config.toml
arch = "efficientnet"
model = "self-supervised image encoder"
dataset = "regions of photos with short descriptions (Visual Genome)"
train_examples = 203450
image_size = 32
crop_scale_min = 0.3
horizontal_flip = false
color_jitter = 0.4
method = "moco_v3"
norm = "batchnorm"
hidden_act = "silu"
channel_attention = "se"
depths = [6, 6, 6]
kernel_size = 3
stem = "single"
expansion = 4
widths = [16, 32, 64]
projector_hidden = 1024
projector_out = 256
projector_hidden_layers = 2
temperature = 0.3
target_momentum = 0.99
init = "small_normal"
residual_init = "none"
optimizer = "adamw"
learning_rate = 0.0048
beta1 = 0.9
beta2 = 0.999
eps = 1e-10
max_grad_norm = 1.0
max_steps = 5700
batch_size = 256
epochs = 7.2
lr_schedule = "cosine"
final_lr_fraction = 0.05
warmup_steps = 1140
weight_decay = 0.1
Rows from block 9, named by matrix and row number. Rows with one number belong to one channel. Each number is 128 + 32 x the weight over its row's rms, rounded and kept within 0 to 255. All counts start at 0. Numbers have three digits each. After the name is the row's rms in percent of the matrix's.
# convs0: expand pointwise conv (model.blocks.9.convs.0.weight, 128x32x1x1), inputs 0-31
# convs1: depthwise 3x3 conv (model.blocks.9.convs.1.weight, 128x1x3x3), a 3x3 kernel
# convs2: project pointwise conv (model.blocks.9.convs.2.weight, 32x128x1x1, transposed), outputs 0-31
convs0.0 096:122089074133111132128112154149116113136086206086137111184168154160175142149162114114162079117169
convs0.1 081:110199151158056136123152150141091096121120166133073163146156106119121080079112144145122175091146
convs0.2 099:139131071176175117060109124134118104146136170081118170124136136165162112200134134122153127072097
convs0.3 109:121145129103101155183126193140067152132129113078073114148119107091129145092154121136054156096155
convs0.4 112:140172116139015171112156149095133081123138183163151116140112132122159105108135166156140154128149
convs0.5 086:161088137161110080156151150148173125089135141175082141130112189120119044139092141171144126114152
convs0.6 106:100133131114114120212094088092104075146118119138142181093182122146128098099137109081140127112191
convs0.7 099:126131138195134088127126135131139103124110197106068135154110177145132127180108140140115058068157
convs0.8 095:153082138138125083102133135171167089142155207135167138122161184149093106125144144115191109089144
convs0.9 131:101192137159153113155176124123124078125141151142154134116177138093118150077123168106114166218126
convs0.10 068:145117137104093132167144124107117169119200090152147160050115136134145109130070140182093169099152
convs0.11 131:116130204152118137115126132178162121166094123172129145153098068094165095157069113163088138096127
convs0.12 107:094154142131129076131129148105126107075131079158096091113136219071080116135122095116153122152092
convs0.13 080:107084092142080141166095139153132139170075126116133133123156120185177179169143096077122133069128
convs0.14 091:146122107139106087167136200072103165133178099104127141150140124135096118099155125118197096084079
convs0.15 085:129129108153098102185085128110135093122167121117113229143114095094109108114138109104126195112085
convs0.16 103:134090085173083107136104097141140100072173189126065130149150131167173134153118114111145104108177
convs0.17 086:131132098148151156115096130152113128137128105119052090182164084137092117158161127104132054195140
convs0.18 117:108128124108044190122091123149121137142108156145109130136076104140187147100143128157145183188096
convs0.19 090:193090140063161070146138122087170152116119123102106077150077140120163138177116136152108103128161
convs0.20 136:147141140114084142154137107089105153132189127133092217184158119131108062122141122119108156092162
convs0.21 074:171126165072118176135132130144178168119150101161151133167167098106103038144119123160115089127150
convs0.22 079:140127128151161131142138081078142134130202145105155153095148174144060062149092142138131160120083
convs0.23 087:108096144092061169108135121125144118136075218138166165076110109123168123122162126165156134145142
convs0.24 121:054114099184168122176137135115180103091122126106098147104117157149193180122122102096147118159140
convs0.25 107:195164115182111147147190073122128102184147136144148078143134145128145154126131168163119164151175
convs0.26 093:124120107107082138120094194052119147109146099106088156152095132136147124155096133139197073092147
convs0.27 073:079138143170115186148143130103108121117212102138141147139164118125083099084139138124177202141121
convs0.28 081:141197144178133110102191173128108132139134161111087180144115163118090138124126183172076152117118
convs0.29 081:087150122126109189183121187164064117104129095118122164125140110124119150111148136130044133170105
convs0.30 111:132103126122170067132124090164092101137132135188084120119138176091132196135135141144124047145143
convs0.31 081:145099099110178149146177150168130098068148117129132132138114189094113112064178145151066132143110
convs0.32 121:165090151092117074127138100137144080086084173156135108196086140131114107156163134157140079114170
convs0.33 101:147107096109155113140096102194095115115149113149143143112155175085080151145135112092036081131114
convs0.34 097:138130125089083074175105144159090152130168138123154144141127088108151195139113090077115051124121
convs0.35 113:149159106156098129209186131119124132124192120168120097118120149107107094108102185189108132103153
convs0.36 106:176105105117068160120125109139196147151142148184160139131106155118157097122092167192176136130094
convs0.37 092:118136078177077135122092109149085137153164117101098096180126100121200178134143083091132115158140
convs0.38 116:144173180111168134120142180114073087126109082129090156149123137093102133161097172158122076137074
convs0.39 099:124125165114122142172149129140109156132166134091090231099188135153080115148147123159107178132137
convs0.40 118:104089106137194139164159146098149118083131103202138130107165144140081073085110174158127145119105
convs0.41 105:142129125099163100121147117080069111085132113177109069104119141052090137079109180147115140111115
convs0.42 088:103089151076131147146100097124126079122096122159099115134184071113091079090141118101146078162179
convs0.43 084:153086142100173163185167127138081138106193121167116180157127094140108136102122190162094125142117
convs0.44 109:154194141109087138126102087129047140151170137111173141110160059099134116100130104124178125125107
convs0.45 104:083102102093080113121071144117100083148134130177111134083123170161157159119175109147123053104135
convs0.46 066:153121172148167116131157170126133133157167066124142167154110124118048120140063184162165135130125
convs0.47 092:147175134119139111137170154102136157101124093166083078123122140105073147064127160197104098152088
convs0.48 114:136152160151136150140133123114165107125116065172100202113104112106081098146076142172101100184099
convs0.49 106:168123149156127138139134094103134143172128104126107229177139110136117063172100142172152122158099
convs0.50 097:160130106120134114088097152138104114139159188083121185150158160185119150181152078112145085083109
convs0.51 083:105148076135087115080097103100113100129107119163153070119127124121206160141107064121096119078142
convs0.52 090:152113181136097078183142167169187123129113150219114133110132143111127114133102127152142092080146
convs0.53 090:146171133199110097157139123111105112205159148143067125149158156090173105122121110134095164102166
convs0.54 079:112131123165105138051104099190139118138072157125095138150151152158145138187139104086119106090182
convs0.55 128:182120126122119143100086134132117116146168154113114215118132104171123098163128148157189061118086
convs0.56 140:156115086150107170171140124168122109089187150121170133125167169081150088126122108121040127115137
convs0.57 082:149152164146046148159144149120186093138095154139126082178083142128134132156123159156186090131149
convs0.58 101:096150132103106132147114136122050118131119140136143090116150077104194200093107140112192091127147
convs0.59 095:093125128133085102128162154078126176125127119147058138102093211111172090146162129159139123135170
convs0.60 091:142139138133124124116114166131086088102150209075067180104153129119119157129170118144164085085102
convs0.61 102:098125122116068138116098155145090125122105088114108096172105051080146157117117072118122144059145
convs0.62 099:100140172154086137149132109190146134196168123185160147129108133098180093137076137180106129113125
convs0.63 083:075199135150162090091159170107095130096110129070103060159077149122117160122122138133122123108107
convs0.64 096:102094138092105147159166181204145117139092149175153098147135116156176089100147169116120129139186
convs0.65 105:100154098162122202170116166135118125086125097093140128163146073103135189130111103105075154171109
convs0.66 107:103161097172112096132112158104149116127147165109113222104104155121133112127148130116125164104035
convs0.67 086:146116136088092122129120095098062149155120086134098119083119107111127135116124108155072202077187
convs0.68 078:166097091143121142162148082129135091093162088168170115149128163110124102109143146147043123196114
convs0.69 094:113129119138126075142127116157208102117152175156138171056171182146135123144150115105114140107073
convs0.70 105:119142151127126062133146223121134165124133146108098120124122213119102099132095116152142093076142
convs0.71 080:113138091178123130134064112128146096161176148066097198098121075104160103117133114124124135093086
convs0.72 112:138134172137150093084123149130100145122115109107051163148138112116099117212098132134124044110121
convs0.73 095:103140133206154184156119188145105120092072127086065101152160097130120126118131101096118101148122
convs0.74 097:142107126130198139103127099052127103086103057153139077131110128113126122115124161103092104191117
convs0.75 104:127098133135100139153172132205131092123179152169091206138141161135137126105183144145085108157134
convs0.76 135:103153169191191108166147139136118102110118114064069155118164104149112133119131107090136118198118
convs0.77 099:075071090121090107109103159127118120164151134092133184093167094162194154150117136127144098075139
convs0.78 100:140138135121138101083134190127134123140090124098104061124065201126144099190097140142121081120142
convs0.79 091:148110170080144173064161157100144158124134095093089092171115186135095081127160129156098142141154
convs0.80 104:130116160078088135096114140168100209162098098138064138094124120129168137122115120159063141104155
convs0.81 095:174087107129137148098131016097131183084143081131125129116127109110138096119121084125111145091141
convs0.82 108:117129102138032116137093075133102112135164194145110167094145123150177118130124105113146131087175
convs0.83 118:082100153124159060115138160124159117140115169091100095073122199110172150119138109144110097080155
convs0.84 091:155123129123105086176162126154182072111122159196160106131137149133105117103164169145205099126142
convs0.85 071:101122127147215157090106129137103113108171141102109137144109121097083150160110123123099070112045
convs0.86 110:111077126058111115164117136078089118105127158128090153131128173098148161082177161149165089145170
convs0.87 088:180187138181142149122164155120084125170144101102075092148133102129074109111112165137085135176156
convs0.88 101:192123159064111127179166171140160107131095111130139131151102141136101075141100150157110055131163
convs0.89 078:160180128151143094103177139105097092104089139154059103203120168089106137095147117148135096116140
convs0.90 085:144098157048076151113172169103113113110148152098137117162155168115135118118175104131136075132193
convs0.91 117:119159156104105120195137140122132095098198150172118132084149110078086151051119132135141137120087
convs0.92 134:109181105143114110123154119146143087091093174145170070128105152055166179122153158099110116145090
convs0.93 096:166182111155078134143143150136091138161149170079098169204135134133147089171120133141106118069129
convs0.94 097:151105084150115133167111170142147106078085203108086078128160152126166146135162109121108092092170
convs0.95 078:189078143052071101195123123113155103157116105161150131116112155137172106121135145126116120140182
convs0.96 082:097094109151134100094120109148131126161134207114110155157178105136207146157133088119148088129186
convs0.97 103:169132158114194115153126175083098112112106076098096128155160128147074085145118131097165076166109
convs0.98 080:115098103105141139189071119122073131068192114072137100147101123137108148142135109149089086153090
convs0.99 096:159098157088144115182170150102152114154152115119131137087101104121195111115133204135091151087178
convs0.100 096:140088141105101142169118150154161243150146150132161162110112156135104087140076107146153150116121
convs0.101 092:108121132132121148217076152097110102083160118118130139127076106117131149147096122122197062138102
convs0.102 137:119138154109132121073126177147123129111147131145064178188131126156090096167082120145156069127074
convs0.103 102:146094108112100132148081110139109172145166113131132217079162085166084113144121100081122170112137
convs0.104 124:158101094165163140058104146155134155146160190137122133172153154166137109185133093115148076091110
convs0.105 090:117097116102114141138114122135134060165122074156177138122108124128160129111159224122171076162142
convs0.106 107:117119113130111068152192156107171152118129113200098147099102192096146105161103140161142105083118
convs0.107 077:113139128148067111158056156130119133165147176118143164086150141116148123164131080103129130040151
convs0.108 102:095123177163142090117141153135183125131117167191155134143077133177111128152076174147176168116100
convs0.109 103:084128144083117162178120202139048139144146103093092162094143122084105120108137145126085115118155
convs0.110 097:153114162125092126100132144107112137169136144108129209117160149213117084126183168105171111131149
convs0.111 102:141121122068092120186146166103156069095130105159088131149114139098147120082170175181115094156147
convs0.112 099:150111124135098150141112096133086100096168110144117180236151073160110095112160119128157128154127
convs0.113 118:122150121132113080164145165120131129152130130119149135054139186093096115147093143138122162023118
convs0.114 116:160120148089154117110168089114133123139142170127201113094089152110105110137110206189158134094098
convs0.115 084:078129132138111152102144138029137127082141136103131110146117081148135137089114136117207152184139
convs0.116 084:130113071107129134170108159132161156114171138141144147142090168141137101104125150223119118053156
convs0.117 111:141105094092064132170082139119132141099161084140126119159128122096191146134096060125065120113157
convs0.118 096:068138131115145124084079152074127160075138103100089143161093166142144062174103101118125094113137
convs0.119 080:104157108155133105135096085087115106111160171176147154175201105118112155125074081088148112103104
convs0.120 084:130117144139135106050124151123129138170123131110084147130112152095129094212098150147150077075076
convs0.121 098:154125095119112107114101112133129104133161215073109196101174125122135163166168099107168107094132
convs0.122 116:161150136117064145169146163057138119130125166128115150100117109152168095088129153163201090128164
convs0.123 114:159139111145076152140133114115142178133162142166136137132166106115112082099069108142223114075141
convs0.124 091:112149125124125129076108117131111152174156164099121254132165143120149148178164121115144121124117
convs0.125 101:097148095120062145100081103078051100130123087113150117168148148149124135129164075116088105120161
convs0.126 113:139118189101115102151195128096172130119163076174172127114130145120063070111121157147106153129146
convs0.127 106:119178136139067160139110126151099115116153125088145137080154049148128162115128119055163170133094
convs1.0 106:091109107124108169161176167
convs1.1 110:162109089056155141136125122
convs1.2 099:156107097180154090128173114
convs1.3 078:148153186077108136120091111
convs1.4 096:123154140085133146112202148
convs1.5 106:102123119088108098098073088
convs1.6 098:133086108155145071128168094
convs1.7 102:117106153088115201115131155
convs1.8 089:083105084087126080105143134
convs1.9 083:127087082108123119156177169
convs1.10 084:091104087094088096131096100
convs1.11 108:097088100120115119149176181
convs1.12 101:122160098124169069120165102
convs1.13 116:156134140138096151129047117
convs1.14 074:098166124127092123180087162
convs1.15 092:121118110153177144122075077
convs1.16 083:161106109165140077080113154
convs1.17 079:126126105158154143195165161
convs1.18 120:129090125159158095076174130
convs1.19 097:122087147081111135151190115
convs1.20 109:109095112186138172099101106
convs1.21 094:159130140132122113069071096
convs1.22 098:126108157064099183127124130
convs1.23 120:139128114103117161113181065
convs1.24 104:144092164085119156125109186
convs1.25 092:112171105106152101100184098
convs1.26 112:146126082142175111078134168
convs1.27 087:081140145160188135156122096
convs1.28 080:099088080167157164138147144
convs1.29 086:157168113164077105112096099
convs1.30 106:117096114098079107113068109
convs1.31 103:144103084104103193112152137
convs1.32 104:139166079136161078148094125
convs1.33 106:103108081101140098078106093
convs1.34 106:145118102186102161152080139
convs1.35 079:113170109111094184161120095
convs1.36 105:092103147186122070129142134
convs1.37 090:132098135150100139093196097
convs1.38 065:165158169158126163147157172
convs1.39 087:149112108110107117166109054
convs1.40 101:126110122169052159128115142
convs1.41 087:083115155111100187131096154
convs1.42 087:097064137161120091159144146
convs1.43 093:156109120160082117197137132
convs1.44 098:152078145108095134108191126
convs1.45 087:140128136124159158089063090
convs1.46 091:151140145096142196122160165
convs1.47 083:111143153121166060143086131
convs1.48 104:143137137129139156137187194
convs1.49 107:149104140190097087167131133
convs1.50 123:175194138136116117111085119
convs1.51 127:148125138121128118073066086
convs1.52 089:142124115122103083112071076
convs1.53 118:108170114087153079110168115
convs1.54 090:110108136168096060153149123
convs1.55 121:083170158118172164151102131
convs1.56 125:096144099137182148096158087
convs1.57 091:145144124058164148123088109
convs1.58 072:172115087128076157102138160
convs1.59 107:101158119174109083114101174
convs1.60 101:168192152165157125145128150
convs1.61 105:135159134105058080134145132
convs1.62 089:138102143124089104190109084
convs1.63 087:091107108117101064127108088
convs1.64 124:095095062104098094132124122
convs1.65 103:153135172121052112149117120
convs1.66 108:160160139098093090134184144
convs1.67 080:116125109081078069146123140
convs1.68 108:108151121124215119133141109
convs1.69 097:095130178082121095168122103
convs1.70 134:114118147091090142070082136
convs1.71 084:178156083153083111139140156
convs1.72 087:110149178120168176147164144
convs1.73 110:182173151128138154152160166
convs1.74 070:100103086096060144125121123
convs1.75 101:094166105087178094107148122
convs1.76 108:092112102124187113078122100
convs1.77 082:164183141086085104136121107
convs1.78 087:110116152092106194110091144
convs1.79 099:131133097144075165087174125
convs1.80 084:097124181084119161106086119
convs1.81 078:190155118112088096110163131
convs1.82 091:129164085100105193148117121
convs1.83 099:136132136199115172165108139
convs1.84 083:122089093090094104143178104
convs1.85 114:120080100148128056138119111
convs1.86 115:138142138087078089155160164
convs1.87 076:119185144079129097119149087
convs1.88 107:155162140115094111084069114
convs1.89 087:110164120090157167087164156
convs1.90 097:097179129097146149161181136
convs1.91 121:154110108150176128057124122
convs1.92 086:154127106177127075167129091
convs1.93 118:109078118170178164127104114
convs1.94 069:114114122087154177098166170
convs1.95 084:117208158153145111128107111
convs1.96 086:125110101128193094144158086
convs1.97 119:147129142147075169167116174
convs1.98 104:153186147131194139121121145
convs1.99 094:116095119100097126150203136
convs1.100 145:138140144117123109116047091
convs1.101 075:118087113099088077122083112
convs1.102 100:167145154166156168166156154
convs1.103 122:133108114159119178103123195
convs1.104 125:121136158093183163083149113
convs1.105 099:163146155105135063099128092
convs1.106 081:152136085098100197131140118
convs1.107 086:161111114088076137105134179
convs1.108 097:161148112175122060110110126
convs1.109 108:124119131162106050160138143
convs1.110 104:079094089118129077155137104
convs1.111 105:176101111136115109087109184
convs1.112 164:143127124133120035128114121
convs1.113 110:120138110106112066123121065
convs1.114 093:131105157080124197134103135
convs1.115 093:078143155114149133172130071
convs1.116 107:107132122108186143111184093
convs1.117 097:102071121131161149184120151
convs1.118 094:120186159151066139121114141
convs1.119 083:111135137149165167104068091
convs1.120 110:138167168100178169118099121
convs1.121 085:110135143121219129132145122
convs1.122 097:098115153108098176177114093
convs1.123 106:120107133139195092128076137
convs1.124 106:110177120149201127126152139
convs1.125 101:143177147124116109104057118
convs1.126 121:134111110135047089125147129
convs1.127 094:138150084124065179130125135
convs2.0 106:185126116156102086180163123080166139163105106168134166097185182087146111103132121142150145155096
convs2.1 063:071047117083115120148088124148147107120134101096163143155122140158119190132150092058091121130124
convs2.2 098:181169078130125153139160137057109116160126117090146154125165129043157133116147180133165153124134
convs2.3 106:134164107152142076126181117154164176156110150155119109117129132162154118159129149157152213201139
convs2.4 103:146133108143107172123112109121143092119143145106162133186125108176188189117078138113182174187136
convs2.5 088:130122133188114134142145142090125213137078130070163148154141141099097166088162109110156102092090
convs2.6 087:119116082088111165023148106124174131151110150106131138105152165111152139135099081130160144109074
convs2.7 101:106100161143135110126148138129173133208111098136087182130172191120143144129080066105112119099152
convs2.8 095:115078126203088122150072136106175113083105115150088149138144085128166162147100102164129093115089
convs2.9 119:135124125134144125137145165140157167171111124143172071105102123161116050108155119076080129191171
convs2.10 060:101103173159122157138086106157155184125068093127129198097158136108110142103136092087185113113106
convs2.11 125:186131097136132135079118070144175093068066088182111150153154136086156109117128140154135142119146
convs2.12 109:186109114099110133106091075098064126157168129102067173136135101131139082140115133148176157122174
convs2.13 081:161126146089109102056133118184126128145119172136157150115102112094114061131136187145160128121197
convs2.14 099:083131102120101163097129202118139102122139168099127100146066170195145103080120137118150155162096
convs2.15 073:109115062163140102163162170113148131136148094160160146141153120122125174127161129021110128136097
convs2.16 102:125111080135131166111143123158109131155111168073150094131047138100086087132204150096091119127129
convs2.17 072:119131122172112129122154130098138148130060053130118087092168164057128138124144082132139089123074
convs2.18 094:090147132123158152113146141061130145128120182113137118089076165160157126064108092121077130183086
convs2.19 071:174091091146164047140156156152149112145112088194135119134143136143102114121163148111095191144092
convs2.20 138:168098101118104127101165119109078161146168098174114169125138105119076038139110120089164153128101
convs2.21 073:198184104143091173140161075071112155117146062156125124105153142100101132103101137134138113133084
convs2.22 062:046169124141120115129132145100114106118101199087098093063089145113103116125169093124085122148114
convs2.23 109:083165061132115174117164189095118073154132132119181113108112075196144121114118120124135155133131
convs2.24 104:103102160103165126133164100110136184181148084130103156095143121145156079136078138189090177153149
convs2.25 099:094142161188096123100160122142158087154105117155143109152150117106058171100146130097171181184114
convs2.26 082:137183103130098156133138193088135111150120122083109078069124121169210139162120134162105143124149
convs2.27 051:088154150134132175102115150185124123143169106110170168107188105166108125172144127054136130174100
convs2.28 068:128145134109111124170168152198116134109154147147131093152125184161186114110165176114087130133202
convs2.29 078:177092096132092073146112112145109091139160156148129152137091128133109089238156144130099136115142
convs2.30 102:167132114121147175137114165032124136109136102089160122131109085149203168123110160154159134148108
convs2.31 086:144083069173137104165133131183134128084185113141155085166109162123180116141156152069118149130145
convs2.32 112:166114086092121132127141129151138112157124097083160132073073141145089083188191149118099076111130
convs2.33 128:166144186145126106087170094072147115155091163140093144156141107147133152123118156177180161125193
convs2.34 088:120127079113128144124095166178105129106150114119140103125130158052124060145179107126072098100077
convs2.35 091:107131078143132114081132128155097143168143142130162082158058179167156106208153138114099150130109
convs2.36 106:147103136125107155115108156089164141118135123179100129118067121178193114079085117147121163199099
convs2.37 085:148151067142131070138145126083110178160145118145131117175117160158110095128128069073113122079077
convs2.38 074:098169178112076128108124165169114066132169138106118096089143078129139166194144144140110083114151
convs2.39 095:099118124203153148136094143091167122127037171132094155141126073143126125102159085132121099152107
convs2.40 127:129129098087105145063107166153088142172148121062091106154121163137174163176144090123100128085132
convs2.41 100:123169156069112112097170148129099143197107111103153098067093161124113124128171120139102108066094
convs2.42 087:128118137158130092106157086060182153153108127127174087102156180090161176153126097118160171154114
convs2.43 097:122085199075125132079123117159090111155145155114090164134107120167138118100133131141177181195143
convs2.44 106:075114093080164134087141085194171104091119089119090166100083158107164095152119108120119109105121
convs2.45 092:099106092120128111134143119194127073130163123188126112177115181139151142149129206109144161123177
convs2.46 058:100153168134100128155128118152151067135146114147112072149083119118160164233124167127150108109144
convs2.47 094:123096133111164102172123116052131163132129140116159164110111143169095090117149095070134186117063
convs2.48 091:136151152115093154116155114118149065072117060174159082131142137081157159145147193132154120152143
convs2.49 090:130085185101141168108135126111170114160144099183095147155103089151140093123091150189070154164137
convs2.50 065:160184124114120133108141162154123120129123135163130103120165173040135080081181154114148159102176
convs2.51 077:082108125104128168079135140215121083118141125142147130158115118106111121137147194094193153155168
convs2.52 094:157140146143150167122147106120120197134124088105151157131190129078079135057155113119171139118074
convs2.53 295:091120130162053081087172181136146130156102142180095136128143121112082091107163090133137158089115
convs2.54 067:116161105121071098073151128102165088136115165109140086161106159136188181147156182163134118133092
convs2.55 108:165144106132104096110147161090174065135128102144183060127113191075141155145121154122146096105119
convs2.56 161:111085095143168129175116079167126131120212136143124161167168116055116123142117127078097142136120
convs2.57 067:177197098140140187118152143123159151175107078108198148122095123164138107180099147133127119150121
convs2.58 085:090098143139122107127118102130142103065141032143115113068098159127107133126135125058111100127084
convs2.59 076:133141108161175138113133088152126115173137084118108151098151147169080081178137136072080170173163
convs2.60 081:129118151101045152164121112176114176129138118148133153193129179072128108064143116162135134117126
convs2.61 086:136134163115172081116188060155189135136093153116154112124156193128112163145143169143157121148164
convs2.62 100:146123123131114114059138150054174118085082111143081172121141121121151151070098087155161103139109
convs2.63 078:184095143062077135176124159127081121110169058143133175131147128096119104098121160161144137116159
convs2.64 106:081151161166171139134117142092069102144121182110077159124150077085097194094106118131134128143111
convs2.65 080:157090123104179086121135145082153139123113104138142128112101186143083120210101174166160091119159
convs2.66 090:161148069084123125137098177101106127134127111142179094085171167058113092099167149132142128127175
convs2.67 073:100101159161126152129125117171177142108085150136141168167156163131142148086109094040178102121096
convs2.68 085:127136112150154165171128092069100097091151078148147139145144088082091192073137140107086143157124
convs2.69 083:101179147115083117072139156101117174137163150142071153108132189108149114087078093158175144121127
convs2.70 114:111130143206102128152109133090149079124064103099084166159158122118117183129145073097139086126126
convs2.71 068:138121085099144189082118143095134116141061093116138120186172113059104132113145124155111144177098
convs2.72 051:102125081079086158171150175113110118137129111142096158089139138127176091098080082107068149100164
convs2.73 102:117068175128103138086129142134168180121052070131132164093161111104126143113145116135190116104103
convs2.74 083:149069154128118106122102113178127160181117163076126139178108191112165114165152143120141119063153
convs2.75 112:100116123114158080169145126156164064103145119097142080137112183108166189146173169131126079124151
convs2.76 174:108139073138092134130106108093072068102164162112102092213111139124119144141169109076119115129150
convs2.77 075:156156102122150093090135091141152116187096168096184156157155140086117139143172141086168145092184
convs2.78 134:100144184113172114135172146102133134191138108159080134098125158109131124114073117155057159108181
convs2.79 093:164114128140171085119147141165146111184145085133155111072163172107103119138167145044115168132142
convs2.80 090:145176101142069122137115092113130060076092143127155146059137099101150169138092143121180139114099
convs2.81 079:135078116119157135123144107142208102136097095184133133097163139159154090053141098132118167173120
convs2.82 114:189091103091134088164159159103138114161162105141188141124137192133109107116158150051151126117121
convs2.83 148:157133123117101191169121089142084120156172101136152179204136083143116073118100152142108164147122
convs2.84 104:168126053181100106146122169116136129145155147182067151091170141087148153150103122132143177135100
convs2.85 054:189141142118107112101127102102128138169094144114124072138125104183153148176129166210107103116181
convs2.86 107:177153147154104073110163057078103086142129086169119131142150158137076144150137107088153163146105
convs2.87 102:108137155140113122130142208107111166182118187138095101122158131111046081090149106128128150137098
convs2.88 089:165203121144087171113162083105148157141129052145179099141128094121099116167153150113119119147091
convs2.89 067:189150170126111169061127111140086143171108158089067105144175162111126144085142104161130097136135
convs2.90 098:145110126077078123129171152130127106149151067164163150111163148064121136044161137108165142124139
convs2.91 104:155140087137155098187145149050160143124158107158197108135099156189128157138150154132108125167122
convs2.92 132:190150088092082113072102172108098144132145095125083103113114193107153089144144136187112107127126
convs2.93 081:157130085153083153116126144129087167200149136066091132178134171098166105148104090097114139094124
convs2.94 129:115090137139116109137152168132210136187121095147089195097185152124160136125107084109113141093110
convs2.95 072:134143138140063158124165098180165117141125093123179148161114129135107167179194157077156089112129
convs2.96 092:141165104110099142100158189093181105191113089124130143102180183081158138135142129124107102090097
convs2.97 100:100094189061126109123139157129162159121077079137128144073139079134070128074116098122139141113113
convs2.98 080:121142123108113164072152191091145158064139136104127123104146121077128129046094103125116169141090
convs2.99 086:124073121121134087131115142153145100144146100199093122144100151134162137124110170103131233153159
convs2.100 091:156124134225105125126115117111178142113068088144093182101166069110134130114121086127142109129110
convs2.101 091:149170137182135148144152139156131133158098144163083100143165140097140108076135150154105171187207
convs2.102 101:104146096095073160148122151139118128099154192150120110189111181159154067085098088124102150133117
convs2.103 127:116166120104109118145155144164098067107149108156161068135095180078138140177136194154119083120133
convs2.104 104:111118127084152152092142180082188146179122063151150141127159163052139103094112119130132137108147
convs2.105 072:194204127169076145074177116174110135154111144121132124153114139157099077160172123117128111134134
convs2.106 113:127142078108100120093107107165108083071096090148116092100118083166185132147118106138050131144150
convs2.107 071:165132114115155155111121137099125108115115059188151142161168102097112173102163167186059127139114
convs2.108 094:158135121084106149064097129186124137144147054139112144136196156127112089107128080132083152107102
convs2.109 112:105155134144138101094141143116148138148112157120128072089111144159181079161174105100120175202183
convs2.110 121:151063110182119128135080095129191146131099128130153178166174045138147116131144107101127113133111
convs2.111 106:124101120076104078084156133124131111077130052137131116081097207166112131117125088094112116120119
convs2.112 111:050164146111136078071135160135124105119129162124144066076084142100116164152134150153082117100123
convs2.113 124:129096160140125144122095145139164188119104085156104216104184112129113117088104082121157149126080
convs2.114 094:075201155135059113165138161116122119150118151097103112062131128129149151163166107138068125100132
convs2.115 086:135111060094146150166087108127127139087174060129156087127120181175166126126105138117080142140090
convs2.116 075:079133157119104115144112178166147117171204168147109112140129106150145116168133142201062118107130
convs2.117 076:146166091173114084113117135084144169140148144104117074115188167114110117106134074112084122193098
convs2.118 081:104125118123159139142173197074155097130128123132064133086101154156143123084083092120067135135173
convs2.119 100:091076107092119113133123119164158125134165115167145120144162222084116110098112123070146162158162
convs2.120 072:073120145098153146182156111050181078157117111147157129149137127098123141109109139115071160106177
convs2.121 078:147120108149108136145127164163178147163116085128127162119175234074145135092157107108120141120156
convs2.122 115:127092093051147121130084187132114130134088115139185154099102117185104143101146109096154114161078
convs2.123 107:171144071138175146137135176094181118136129123139154063064154149164152094152096157109131128170141
convs2.124 096:124146116104115128129158211121133107146104069117125061065136182072101132098151118145118092127116
convs2.125 096:125087097134109110171128146190098092108142138156102122166100128162159107152138208146157148155197
convs2.126 161:133064107177126128131093149176192132163086143118090154140154161165162122165138077076150136106139
convs2.127 088:156028107087116131122080103158091104100130108113137168088109119098141134191140137114171104102117