config.toml
arch = "efficientnet"
model = "self-supervised image encoder"
dataset = "regions of photos with short descriptions (Visual Genome)"
train_examples = 203450
image_size = 32
crop_scale_min = 0.3
horizontal_flip = false
color_jitter = 0.4
method = "moco_v3"
norm = "batchnorm"
activation = "silu"
channel_attention = "se"
depths = [6, 6, 6]
kernel_size = 3
stem = "single"
expansion = 4
widths = [16, 32, 64]
projector_hidden = 1024
projector_out = 256
projector_hidden_layers = 2
temperature = 0.3
target_momentum = 0.99
init = "small_normal"
residual_init = "none"
optimizer = "adamw"
lr = 0.0048
beta1 = 0.9
beta2 = 0.999
eps = 1e-10
grad_clip = 1.0
steps = 5700
batch_size = 256
epochs = 7.2
lr_schedule = "cosine"
final_lr_fraction = 0.05
warmup_steps = 1140
weight_decay = 0.1
Rows from block 10, named by matrix and row number. Each number is 128 + 24 x the weight over the matrix's rms, rounded and kept within 0 to 255. All counts start at 0. Numbers have three digits each.
# fc1: squeeze-excite reduce (model.blocks.10.se.fc1.weight, 8x128), inputs 0-127
fc1.0:125129128124129126118129127130130131128126122130129132125130131129125129125125124129131128132129127123134125126126129124128129127125127127123126130125129125131128130128124124123126129129130127125129124126129124126129128133128131129130129130131129130124130129128129121130127129127123127125125127129124124126128128134123124128124128124125124131129128127125125124130125127125124126129127
fc1.1:123148148137106108121038126105116110179106107117130126108140060111154138071126143116098142090084100130158115117143069086127135141134159110202101105127134150129100108107130121159125120126145132114124134092126171095094140131107123078115113141122137082142130135169064093090151125127140136062103080087174121142095095092190087098114102085134116153153160187136098132171176129100132124114098
fc1.2:117141162147125158121200156141134135099154140135128117165137122193137110153114138145149133124176119141111130141148180155123117128122148159115119108133131162151139122126147130113136134135144183133138131156154115151179108147191178136097135147139156163125141135140202144103112141114144153186138146148135138132171136146111209137120140152135156131162143150130135154145134167151130128146148
fc1.3:126146167160127152120183151137135142123142139149126123149145126162147134160114134167163124123188110140129141135150171167136120136138146143111125116124136146157136124131140129114122134136143196137142139150149124139177124144182191140109132144148148172123162136139203124112092127112145157198128156139151129133174142151106213132124140160133161139165147150128136154144136191155144130141150
fc1.4:129133157146124161117191158138135132113143136143119110156146121180149130157111126157163122121187107138119134139151177167123119131130149158114119118131139148156150119133146124117132136128145185137139134155146121151178120146187183137105128154141151163136159139138203130104103128111150148194144149142146136134182144150120218136131143157130156138162149164121142150147137180156145125144144
fc1.5:143135110117148176175073134155146154192132157136169191119130154060132166113188159089133167163098196153181146091157042085159168177152156095202156158161175157148155157148147178190148143178161078162129142116110201143072158149065097145165155140150132076155081134177058147164194169187160119026146124164127167150106149144228067160172148144171142164111141143171157138139157065120144170153139
fc1.6:127124132126127126126129128122128125129130128127123127129125127125123121128126130130126126130129126127126125134126130129129127126131127124128129128124126122128125124134122126130128130123128126125131123124127125130131125126127128128126127123126127129126128126129130129126125125126131129127127129126127126131117130123120122128130128129128127129133127130130126128127126123127128124125124
fc1.7:112115149119123130115151145136126107129122139119132078135103099187127123107118137128141141120145115118106108099121146121110122131122159150115108078111125169123120124086133108125133121130143149117133145149121160136141104123171153117071124140152143133148134103129163136111127131100133142172135110125075113149151123125120166121118129134114144129149160141137124127125167160126109105129123